{
  "time_shift_ms": 100,
  "hop_length": 160,
  "vocab_size": 5132,
  "label_smoothing": 0.1,
  "decoder_norm_position": "pre",
  "decoder_drop_path": 0.1,
  "optimizer": "soap",
  "beta1": 0.95,
  "eps": 1e-08,
  "max_precond_dim": 512,
  "batch_size": 512,
  "weight_decay": 0.0
}
Rows from block 4 of the audio encoder of a small encoder-decoder audio transcriber, named by matrix and row number. Rows with one number belong to one channel. Each number is 50 + 10 x the weight over its row's rms, rounded and kept within 0 to 99. All counts start at 0.
After each channel's rows are labels from the 100 clips, of 14848, where the channel reaches its highest value: "top examples" is what is common among them. Only what is clearly more common there than usual is listed. The data: short read English sentences (LibriTTS-R).
# convs1: first pointwise conv (encoder.blocks.4.convs.1.weight, 192x192x1), inputs 0-191
# convs3: second pointwise conv (encoder.blocks.4.convs.3.weight, 192x192x1, transposed), outputs 0-191

convs1.117:61 55 48 41 52 61 51 51 42 41 35 50 48 52 52 37 55 50 59 48 50 61 62 54 70 65 48 34 37 59 46 56 50 43 39 46 59 55 45 50 50 37 51 55 44 37 46 41 54 45 62 52 52 50 42 53 68 43 58 41 46 64 57 47 67 37 63 59 23 44 57 57 47 67 51 62 50 52 57 46 60 68 47 26 52 58 40 61 69 48 43 29 54 51 39 73 42 60 41 67 64 59 66 56 65 67 43 36 58 43 53 46 47 41 49 62 46 54 42 52 48 48 44 55 44 48 68 51 49 52 46 63 44 48 62 24 41 47 66 48 52 36 50 40 81 45 54 51 57 41 53 37 50 46 57 60 46 68 44 20 41 62 62 42 45 31 50 46 51 47 42 51 61 34 37 42 60 65 42 41 58 36 66 50 48 53 46 41 47 36 47 47
convs3.117:37 49 59 54 48 59 33 42 38 56 56 73 43 51 25 64 39 47 42 51 47 34 37 46 49 61 29 39 50 43 55 57 47 45 57 45 34 61 32 57 48 48 49 42 66 42 31 69 35 16 42 66 58 52 50 43 52 40 53 49 35 43 46 57 57 54 42 43 64 35 40 43 53 33 53 45 37 54 35 51 46 44 49 50 42 52 59 55 50 59 39 46 48 56 56 45 63 65 53 39 59 44 58 31 43 47 43 56 62 47 48 56 70 53 49 45 53 54 63 48 52 49 29 48 40 43 61 55 51 43 61 46 52 52 57 29 39 43 53 54 55 43 64 51 43 54 55 53 51 62 59 58 50 62 47 48 40 60 43 70 54 48 54 60 47 45 24 67 41 31 63 58 42 51 64 48 65 62 54 52 50 46 56 48 49 76 38 36 32 60 55 52
top examples: the word "was"

convs1.27:60 46 56 35 45 55 58 44 41 44 47 56 55 46 52 69 57 44 44 45 39 46 43 44 36 36 46 62 69 45 42 58 55 56 75 41 51 45 59 52 50 63 49 65 42 44 37 50 55 37 48 56 63 63 50 61 68 57 54 43 59 47 40 66 36 53 42 50 45 45 41 48 72 50 43 57 50 47 39 53 39 41 40 53 56 30 48 37 53 49 72 53 67 52 40 38 60 45 49 55 52 44 53 37 39 52 63 43 68 54 37 64 51 27 51 28 51 31 51 42 51 65 50 59 68 60 77 53 53 43 58 62 58 39 67 31 35 26 51 48 63 36 37 38 78 47 54 35 47 47 69 43 54 61 37 48 51 46 58 53 39 56 45 49 38 50 49 58 60 48 54 65 48 53 45 45 45 46 39 37 37 50 55 47 52 38 45 56 51 49 64 49
convs3.27:59 35 35 50 49 39 38 45 60 49 53 32 63 39 51 39 50 58 55 37 43 50 49 36 50 39 56 56 54 62 54 43 52 57 48 41 54 44 48 55 31 74 55 60 55 78 53 35 52 34 46 63 55 57 52 53 63 62 61 61 54 42 50 47 57 56 57 70 59 36 56 54 58 50 66 46 41 57 46 57 47 56 36 44 58 36 36 49 42 54 39 64 61 52 35 53 33 48 56 59 46 65 59 64 51 62 63 58 58 57 41 64 49 39 53 51 55 50 55 55 55 50 58 51 67 57 35 72 56 52 44 64 62 43 53 71 59 43 60 67 50 62 41 56 69 49 37 56 55 49 59 38 44 51 42 48 43 69 48 60 50 46 28 76 62 42 67 63 34 57 52 56 69 57 48 54 62 53 69 39 69 48 44 52 50 42 56 53 50 59 65 38
top examples: the word "was"; the word "it"

convs1.76:53 47 69 22 32 47 42 38 56 45 57 51 42 66 46 45 58 58 38 56 53 64 41 55 44 49 45 35 38 53 55 38 58 57 59 39 26 38 62 45 64 58 51 46 50 57 73 51 55 64 58 43 60 43 40 24 52 63 30 53 38 51 50 62 48 53 58 62 56 34 39 51 51 54 44 59 47 66 49 60 51 57 61 52 40 31 54 51 39 52 36 45 42 32 51 70 41 22 55 47 50 35 57 48 43 58 63 54 50 61 58 35 50 57 61 40 64 53 54 51 34 47 47 70 38 41 57 59 37 58 47 41 52 43 61 50 37 51 36 47 53 68 60 50 43 72 50 57 50 40 43 58 55 47 44 53 43 52 46 51 62 43 62 46 37 40 53 64 45 49 56 32 56 55 50 41 41 54 27 55 38 47 39 48 43 47 53 36 29 47 56 54
convs3.76:43 51 61 39 52 58 51 33 54 56 71 49 50 51 27 48 65 58 55 58 44 42 45 61 59 60 60 52 44 58 53 35 53 47 51 53 64 41 52 35 43 59 47 60 55 40 38 48 46 55 50 59 51 62 49 41 41 56 43 32 62 43 58 40 44 56 53 55 42 45 43 70 42 35 30 64 48 59 48 59 27 58 44 75 45 48 32 67 55 38 42 44 26 33 46 46 44 35 47 60 47 43 46 56 39 43 51 51 41 48 40 53 52 51 60 43 52 40 77 60 44 52 45 45 55 78 63 48 51 46 65 64 51 39 51 38 62 43 44 67 44 50 51 63 56 60 41 40 29 45 47 42 39 56 41 42 48 44 64 49 46 61 26 43 56 52 68 41 33 50 55 49 43 32 47 57 51 46 51 40 50 42 57 41 60 37 47 41 50 22 42 45
top examples: the word "the"; the word "of"

convs1.161:32 53 42 30 51 54 52 54 49 52 55 75 52 51 62 58 55 48 56 57 57 53 45 49 46 39 63 52 54 37 49 44 51 49 69 61 52 39 40 39 49 38 55 53 59 55 29 44 47 40 49 57 67 41 57 56 54 36 45 50 58 53 51 69 47 64 55 44 30 28 60 52 52 44 52 50 31 32 61 67 55 48 50 48 50 50 45 34 62 49 32 49 46 42 40 54 57 49 54 44 43 64 49 40 35 38 39 67 33 56 36 41 33 40 52 55 69 57 41 54 31 44 68 51 30 54 56 52 63 49 61 46 47 51 26 50 57 52 59 52 45 59 67 58 57 25 42 65 57 45 57 51 51 52 74 41 40 45 52 52 55 38 47 29 37 50 34 58 36 61 58 47 52 47 53 40 48 44 52 56 55 27 62 55 54 37 64 44 46 49 41 43
convs3.161:50 66 43 63 57 52 52 65 75 61 51 59 60 49 40 48 60 32 48 40 46 50 48 47 42 57 35 37 44 38 52 43 46 48 55 60 50 45 42 52 40 60 73 38 59 61 52 40 45 60 57 49 52 57 60 34 52 48 47 55 50 71 41 44 64 64 66 63 60 44 39 55 54 31 70 53 43 36 53 46 63 45 53 73 53 71 39 35 63 39 59 23 56 58 67 39 51 49 57 58 45 57 48 51 19 34 43 49 44 27 74 46 46 59 52 52 47 44 60 50 37 47 43 67 51 34 51 56 37 47 59 48 54 40 55 46 45 37 49 50 71 36 48 51 48 52 60 56 64 48 65 39 47 61 49 47 54 48 49 56 54 51 38 47 61 40 39 54 34 58 35 48 39 53 53 42 51 33 50 47 57 58 45 50 37 51 49 50 37 52 44 71
top examples: the word "of"

convs1.145:57 46 32 35 63 57 33 56 52 38 61 40 45 36 42 67 47 44 43 45 61 37 50 51 40 55 39 68 65 61 58 33 62 41 37 61 49 65 66 51 61 37 60 38 44 45 64 52 56 58 37 16 42 41 60 50 65 58 46 57 53 38 46 74 62 58 69 49 43 57 51 39 54 52 57 45 50 48 47 56 31 61 44 51 64 55 54 46 49 54 49 47 44 54 38 55 63 65 56 53 59 41 56 63 46 65 54 33 38 52 56 40 51 51 46 51 55 41 51 53 52 40 44 70 55 34 72 42 45 34 44 42 32 55 50 63 61 58 51 37 33 47 48 44 46 47 54 55 48 44 53 61 64 52 49 54 50 34 61 50 61 46 48 54 25 38 32 50 38 37 40 37 54 64 33 64 48 49 35 57 48 62 57 58 45 48 47 55 36 39 53 49
convs3.145:57 40 39 50 49 61 53 59 49 55 40 52 55 39 52 60 41 63 56 44 22 34 55 47 52 42 56 47 47 70 47 42 45 50 46 49 49 46 63 56 49 82 39 54 48 50 65 52 43 49 50 40 54 54 43 49 58 57 72 49 36 55 56 72 46 46 66 49 62 36 56 39 49 48 59 41 39 52 54 59 43 54 51 49 51 57 51 52 44 40 40 65 67 65 34 45 35 41 45 57 40 55 55 43 63 76 58 50 58 52 47 46 38 57 49 44 62 46 30 68 54 35 66 44 61 34 58 86 36 54 59 59 58 43 61 47 33 39 36 52 48 33 44 48 35 39 61 50 52 55 51 45 33 56 49 50 59 52 59 59 44 50 58 50 55 50 67 58 36 39 58 45 50 38 35 36 59 55 47 50 62 56 60 66 46 46 35 44 45 49 45 30
top examples: the word "the"

convs1.17:33 56 59 46 37 35 43 53 61 52 52 40 64 29 14 44 52 43 49 53 33 57 38 40 53 41 54 45 43 54 51 58 48 55 44 50 45 42 52 37 27 52 54 64 32 39 56 53 34 62 56 60 40 51 43 53 54 59 55 58 49 32 58 62 50 62 45 56 40 41 51 57 52 46 37 55 59 35 26 40 70 49 61 68 52 73 58 40 39 53 60 54 32 41 46 63 44 50 60 60 49 32 61 37 61 54 28 52 40 56 51 59 45 45 36 41 51 53 57 54 51 60 57 47 39 42 55 55 54 44 47 63 58 50 61 59 66 47 56 38 45 50 61 52 51 15 53 60 51 54 49 52 37 48 50 32 54 37 32 57 45 49 46 34 56 71 56 58 38 48 59 53 47 46 54 52 55 50 42 61 58 45 55 40 56 60 66 56 49 33 50 56
convs3.17:65 63 38 38 46 47 51 33 68 42 59 64 50 64 45 65 66 53 55 52 31 55 37 59 54 57 42 32 63 39 47 65 32 48 43 52 50 50 45 55 60 56 49 43 54 47 32 54 68 54 55 58 36 57 50 59 59 61 62 53 51 37 47 70 37 50 29 47 48 46 27 35 58 29 69 53 65 48 61 52 60 52 50 64 66 60 41 51 39 44 50 47 40 56 50 54 31 59 58 55 57 61 56 52 45 47 54 48 56 52 57 47 45 47 50 47 39 44 54 53 35 56 66 64 61 61 61 38 42 52 45 36 24 70 54 47 46 42 58 69 63 41 49 46 57 58 39 52 54 54 56 48 35 43 42 56 65 52 48 57 27 45 51 55 64 58 52 67 54 52 39 42 58 64 42 47 53 55 57 55 57 54 54 50 41 58 60 69 66 54 35 68
top examples: the word "to"

convs1.89:55 55 42 37 49 38 57 51 72 53 35 35 58 48 58 63 45 73 41 56 67 40 57 56 52 50 46 36 47 28 61 46 58 39 49 59 49 52 42 39 61 83 67 45 53 60 55 34 45 60 44 64 49 45 54 66 44 46 26 50 69 53 60 70 46 44 54 48 41 48 64 54 38 37 44 52 41 58 48 54 50 47 41 52 50 42 47 59 57 36 57 53 46 41 55 61 41 48 62 57 47 69 40 46 48 38 49 32 53 59 34 43 52 45 47 34 36 50 40 65 54 34 43 51 44 40 31 50 52 32 36 40 37 65 43 36 39 51 39 51 43 55 42 57 34 26 38 45 45 61 48 49 53 52 50 51 45 48 55 28 47 44 48 53 39 61 64 54 56 44 48 45 54 48 56 41 54 63 35 47 34 37 29 47 38 53 63 52 50 65 53 48
convs3.89:52 60 52 34 43 67 31 46 39 49 69 45 54 52 63 65 62 49 57 37 58 41 34 42 30 47 58 55 54 41 43 47 51 64 48 43 64 58 69 52 63 63 42 59 44 66 37 42 40 40 55 44 52 52 56 58 45 48 37 55 44 48 61 44 45 52 47 54 52 62 50 51 45 63 23 72 49 27 45 49 54 45 49 54 44 52 64 50 35 49 42 45 44 35 45 44 58 32 52 35 55 56 60 47 49 50 46 67 49 57 59 37 34 55 75 53 38 49 42 37 31 59 47 48 46 52 39 55 56 59 48 39 72 46 59 24 45 40 32 36 49 50 52 55 47 49 51 48 54 55 48 57 47 47 33 44 49 54 41 31 52 36 64 36 37 52 56 60 53 35 60 45 47 48 51 40 51 42 75 41 43 45 31 41 36 59 47 39 38 51 64 41
top examples: the word "was"

convs1.175:48 51 50 47 44 49 46 50 64 47 48 56 47 48 45 48 75 53 52 65 43 45 47 31 49 37 54 43 55 56 68 55 44 65 43 34 45 32 48 46 48 52 43 65 59 64 51 54 53 46 50 44 67 41 53 37 60 34 56 54 50 36 65 53 36 51 31 59 67 44 48 73 48 39 48 30 50 52 45 40 33 34 59 60 49 63 49 33 43 38 65 47 35 57 45 55 59 55 49 63 58 69 55 37 49 47 51 66 32 66 46 52 58 60 58 43 45 57 32 46 50 53 57 47 52 45 49 50 37 61 64 46 56 52 56 28 58 53 66 51 58 46 50 59 48 44 35 52 53 43 69 41 51 64 34 43 47 35 58 60 52 28 53 29 53 37 70 49 47 52 48 49 43 45 65 61 63 61 47 52 39 61 55 37 56 36 44 42 35 41 75 62
convs3.175:51 25 47 54 57 58 41 56 28 61 48 38 57 51 46 52 59 37 51 48 47 59 60 43 39 46 57 48 54 34 39 44 40 66 61 53 58 46 62 56 45 56 53 41 67 66 47 60 42 36 67 57 67 57 47 61 51 30 58 47 50 64 53 36 57 53 68 41 48 51 72 43 42 51 43 70 37 61 38 46 52 48 43 40 46 50 45 38 56 54 48 56 64 54 55 67 62 68 41 51 41 42 34 40 65 38 51 61 50 54 44 52 45 50 59 61 60 44 54 59 57 45 38 46 54 47 43 59 45 68 56 50 54 58 26 54 55 49 31 70 39 35 48 49 54 44 56 34 38 61 57 71 48 44 50 49 42 47 60 60 57 32 51 53 26 44 41 29 52 43 49 77 37 43 55 64 60 54 54 62 53 50 58 54 57 38 51 48 52 59 26 50
top examples: the word "to"

convs1.45:49 57 40 47 50 44 47 53 58 56 48 48 34 35 56 71 39 50 70 53 52 42 57 49 61 32 61 67 47 48 42 46 41 54 55 40 54 77 64 55 72 64 62 45 38 53 53 46 50 52 22 51 58 61 62 41 31 55 63 64 60 59 44 55 37 43 67 57 57 51 53 42 34 44 55 45 60 67 50 48 40 51 54 37 58 50 55 54 68 56 31 51 36 40 46 60 47 53 46 40 52 56 58 73 59 57 53 44 49 36 44 40 46 55 61 64 52 46 47 43 63 44 45 64 60 58 43 43 53 50 55 49 48 26 50 59 66 34 48 50 47 51 42 55 60 51 59 61 47 45 62 44 28 66 51 53 53 65 48 47 53 51 49 51 52 60 62 52 48 47 41 59 55 28 60 44 34 53 61 72 42 48 67 56 25 66 56 55 60 42 48 36
convs3.45:47 46 52 51 50 61 43 74 59 51 68 63 46 51 59 39 60 56 56 40 67 57 53 53 39 66 61 47 47 36 59 62 58 33 34 43 51 63 54 49 57 62 58 58 50 51 42 45 77 50 40 47 51 34 59 64 73 54 65 51 48 55 62 52 44 56 36 52 52 26 49 49 46 49 58 52 69 56 45 50 38 54 69 52 63 49 39 34 49 63 53 36 35 56 51 63 76 38 54 54 65 60 49 48 53 49 37 51 41 71 48 47 58 48 47 39 51 49 64 58 46 56 49 50 69 57 42 54 45 41 43 49 52 56 41 63 46 45 55 51 55 60 58 58 72 53 49 47 37 41 47 40 56 38 37 68 57 69 64 50 54 56 56 74 37 59 55 46 51 38 48 48 59 40 57 47 44 53 42 43 43 65 66 34 45 63 41 66 73 48 55 48
top examples: the word "was"

convs1.48:42 36 43 56 46 53 30 52 46 49 52 51 66 61 50 54 41 75 46 48 64 56 44 51 57 50 37 44 47 40 58 63 71 38 40 47 54 44 54 45 53 58 57 60 35 62 54 48 46 46 34 49 35 53 48 50 41 38 42 71 52 57 50 42 67 54 48 57 68 68 60 53 49 44 52 63 60 43 57 56 51 51 50 65 54 51 44 66 59 57 59 32 42 63 46 36 37 62 54 57 45 48 42 58 41 48 39 64 51 43 44 49 36 38 37 61 62 46 55 58 51 54 57 59 66 45 38 49 43 55 59 66 45 72 58 57 46 37 33 52 40 51 52 48 26 57 50 62 25 44 53 59 54 53 71 55 52 46 48 60 72 51 62 64 48 60 44 49 55 54 64 55 58 51 34 47 43 37 65 71 45 55 48 70 26 65 59 70 56 50 54 45
convs3.48:73 45 69 47 69 52 52 55 49 41 44 47 39 51 40 45 60 57 67 41 38 56 67 48 37 39 43 35 54 52 54 51 46 57 34 53 38 46 58 50 66 40 42 55 40 49 78 35 47 40 42 66 39 58 62 61 34 48 32 66 48 57 28 53 80 76 43 60 53 61 46 66 51 55 50 48 58 64 53 64 38 46 63 54 36 57 68 30 52 60 47 45 47 59 52 46 52 42 28 45 51 68 61 38 53 74 54 50 49 44 50 55 44 64 42 45 45 60 30 60 37 54 48 44 53 41 48 60 43 48 63 64 47 46 49 52 41 42 46 52 63 53 53 49 54 57 47 46 69 54 58 45 60 41 48 45 39 58 47 60 51 43 49 51 55 51 51 39 36 62 36 56 56 44 32 49 74 40 53 55 31 50 52 48 51 45 54 48 50 45 60 48
top examples: the word "of"

convs1.50:46 32 53 48 51 36 43 45 46 55 57 32 53 47 57 50 37 37 34 57 41 68 47 46 61 57 49 47 37 69 48 54 51 44 61 43 58 50 56 36 64 58 64 51 48 42 57 43 51 46 52 45 43 37 44 37 39 48 68 63 38 55 55 62 56 58 53 51 51 43 70 51 55 38 48 61 60 46 47 53 44 45 47 36 43 44 48 35 48 50 60 49 42 52 54 57 62 65 37 54 65 61 60 60 49 72 25 48 52 52 34 56 45 39 50 42 35 44 50 50 46 57 42 45 53 35 45 99 63 54 58 56 55 41 50 33 51 44 40 51 68 50 48 32 45 48 39 47 46 61 55 53 52 62 50 68 49 49 46 54 56 33 47 62 42 43 45 61 44 59 64 48 63 39 56 42 39 54 40 40 60 65 39 39 49 39 48 50 46 35 39 27
convs3.50:67 41 47 54 59 38 40 55 74 42 44 65 67 43 51 52 58 53 35 37 43 38 63 52 41 58 53 49 58 40 62 40 43 61 45 52 63 70 57 71 59 56 47 69 58 61 54 49 59 40 53 49 57 67 64 54 54 37 59 47 60 52 39 31 56 37 44 71 78 44 50 53 56 51 50 63 38 48 46 50 55 57 47 64 65 47 53 48 34 54 48 46 62 58 60 65 59 49 51 44 59 57 51 65 48 38 60 47 47 56 51 51 32 59 49 50 53 59 50 56 53 54 41 54 45 56 44 64 52 46 42 46 42 57 43 87 47 48 38 58 53 60 67 47 59 51 45 39 57 54 48 52 39 43 46 35 66 51 61 37 46 50 57 40 65 70 29 40 54 57 48 51 40 69 57 48 52 61 41 68 43 55 45 52 48 64 43 56 44 40 72 68
top examples: the word "the"

convs1.77:63 38 55 71 41 52 50 44 54 64 43 46 38 50 68 65 45 59 44 23 46 65 56 51 52 60 43 38 50 57 50 61 52 44 56 55 35 37 38 45 51 60 37 79 73 39 46 47 57 45 34 36 46 32 47 51 50 60 62 59 58 58 49 51 39 56 57 66 60 60 48 54 69 61 50 63 30 44 37 36 53 34 37 52 49 40 46 52 57 71 55 34 62 64 54 48 51 52 58 54 46 55 34 50 50 53 65 62 66 35 40 51 48 64 51 60 42 44 48 51 54 62 32 36 53 53 37 46 47 37 61 39 53 45 49 30 43 59 57 54 42 41 50 46 52 49 57 62 73 57 48 51 54 50 41 71 46 35 71 62 51 53 44 48 70 47 46 52 51 62 43 60 48 56 79 57 58 50 51 60 61 55 45 50 59 52 53 49 42 54 49 41
convs3.77:49 45 48 57 34 50 68 81 62 52 39 72 39 62 56 43 46 56 44 61 55 40 32 36 56 55 55 59 63 69 50 38 35 43 42 47 63 57 76 51 45 59 50 45 56 38 60 69 57 47 52 45 46 64 56 43 46 49 66 47 48 47 41 65 53 38 48 42 50 48 57 28 45 52 60 63 51 42 45 56 47 43 53 44 51 60 44 44 40 46 43 55 42 56 66 40 47 51 32 44 64 71 61 34 56 55 54 53 43 43 59 66 55 51 58 28 58 40 47 53 69 69 49 47 40 36 49 40 47 48 54 52 74 48 41 49 45 48 58 51 53 44 61 58 74 41 65 46 46 58 45 41 39 54 49 52 57 56 52 46 56 22 65 43 53 61 55 59 70 44 53 54 54 52 38 65 54 47 45 68 41 45 67 42 56 48 57 47 41 37 47 55
top examples: the word "was"

convs1.132:67 57 64 28 56 64 39 44 51 44 29 61 47 48 59 67 55 48 43 43 74 30 60 57 70 59 42 52 50 49 68 41 68 47 56 39 49 46 52 55 52 67 43 28 46 54 54 53 43 45 48 52 56 52 43 48 42 61 64 49 48 54 58 58 36 62 52 60 39 35 55 60 50 44 51 46 65 52 51 50 59 43 41 52 53 61 53 38 56 46 51 54 43 54 54 55 58 52 53 50 59 39 48 40 61 57 44 36 48 49 39 47 56 76 51 54 57 72 41 52 46 38 38 55 45 54 44 57 38 52 48 60 57 42 61 72 25 54 41 32 48 48 35 61 45 47 37 59 43 55 52 53 61 35 36 35 35 40 46 59 54 39 54 36 23 40 38 48 53 35 39 28 36 42 50 30 64 49 37 50 49 52 60 36 49 62 49 38 48 43 47 61
convs3.132:65 50 52 49 51 49 44 56 32 56 41 41 61 65 67 61 46 32 55 52 44 32 39 51 41 42 64 59 70 59 44 56 50 53 36 46 58 54 53 53 29 54 59 50 55 52 60 41 45 31 51 47 55 59 67 48 37 66 41 43 50 49 52 48 42 55 45 42 43 45 47 62 42 67 47 46 44 38 48 33 39 55 61 49 40 47 51 43 50 64 46 40 71 43 54 50 61 48 39 48 63 62 60 48 57 59 58 65 43 32 64 38 60 48 50 48 38 39 59 48 47 53 44 62 70 55 43 66 57 51 68 45 60 23 46 58 57 61 48 51 45 29 54 67 45 64 50 35 38 53 64 57 59 68 40 58 47 43 53 61 49 39 56 39 54 30 48 63 70 66 56 48 49 37 40 63 56 44 78 41 63 61 41 53 56 39 53 45 50 48 34 54
top examples: the word "to"

convs1.49:58 51 65 59 41 50 56 59 51 57 48 69 40 49 43 75 59 56 45 48 52 68 60 49 77 59 47 47 51 60 45 54 50 70 28 43 45 50 47 39 38 42 64 52 52 43 48 48 49 55 43 51 65 55 53 58 48 58 39 49 63 43 59 47 45 44 37 38 48 48 58 54 52 50 30 52 66 37 66 57 48 17 46 64 64 50 37 65 47 35 62 51 55 44 41 47 57 53 55 44 50 51 45 11 40 47 45 57 48 36 50 67 49 44 71 52 36 51 65 59 37 48 61 61 42 48 44 27 39 42 59 55 38 55 42 41 44 37 54 43 54 77 60 58 57 54 48 48 37 47 56 49 44 52 68 46 43 45 55 39 54 59 73 43 62 53 50 49 52 43 47 49 44 45 65 41 59 44 45 51 64 51 53 72 44 54 49 62 47 43 50 52
convs3.49:59 38 50 47 51 51 51 40 42 57 44 29 44 55 54 47 63 61 37 28 40 48 57 58 64 44 42 45 51 43 49 59 59 46 31 50 48 39 32 47 53 57 61 55 55 70 56 38 58 49 35 58 40 34 50 60 44 63 66 45 50 44 54 44 53 43 73 63 43 55 59 48 41 32 46 54 43 53 51 47 52 54 54 46 47 69 62 47 52 69 61 50 59 36 51 64 49 31 33 49 43 62 56 23 49 52 50 51 60 59 60 38 53 43 63 50 42 62 36 44 52 50 65 56 65 57 41 41 47 66 33 54 46 59 51 56 43 41 39 48 50 62 37 48 34 65 67 50 66 45 26 42 60 48 48 51 49 46 46 56 58 62 21 47 47 35 59 56 48 39 61 60 48 53 42 54 63 59 60 34 69 45 41 42 47 60 62 31 59 58 35 46
top examples: the word "was"; the word "would"

convs1.100:65 48 43 54 59 46 61 41 42 46 54 59 54 39 54 69 47 49 61 65 56 45 55 71 37 42 56 41 57 59 40 47 81 46 42 32 42 47 58 55 54 49 38 49 61 47 35 58 56 50 49 75 43 56 43 47 45 34 46 51 58 61 61 39 55 63 58 60 52 57 30 39 35 47 44 47 50 63 49 38 68 33 47 58 53 48 51 53 46 47 40 56 53 36 39 59 36 43 40 55 40 57 66 35 42 28 46 46 51 57 44 51 44 41 53 38 54 54 43 44 49 30 68 53 56 48 63 72 50 57 57 47 58 52 37 31 49 39 58 51 47 51 65 52 50 47 48 58 46 67 54 44 35 45 44 60 44 45 41 43 36 49 43 36 56 62 37 58 48 44 38 50 60 48 48 47 61 35 67 81 54 39 57 55 52 25 56 51 37 29 62 56
convs3.100:43 52 68 50 58 68 53 60 50 54 57 41 49 67 71 52 59 56 54 58 60 66 60 41 58 48 67 62 61 46 57 50 65 56 57 36 74 40 71 53 53 61 46 54 57 51 53 56 44 47 64 49 56 45 57 79 52 46 60 66 44 54 78 56 58 58 39 42 60 60 63 57 46 55 52 45 57 41 53 36 68 50 51 59 61 45 52 42 56 61 53 47 43 60 52 49 58 31 54 52 59 58 47 51 49 51 62 51 67 69 41 50 49 47 70 53 60 56 46 64 90 48 44 44 55 48 56 60 48 53 40 60 57 55 52 59 45 43 58 51 60 63 57 46 43 45 51 50 65 40 63 48 43 48 58 45 52 70 44 59 48 40 62 51 40 45 46 50 47 60 69 41 45 53 55 35 62 42 52 39 51 58 41 45 49 67 50 85 50 59 51 61
top examples: the word "was"; the word "it"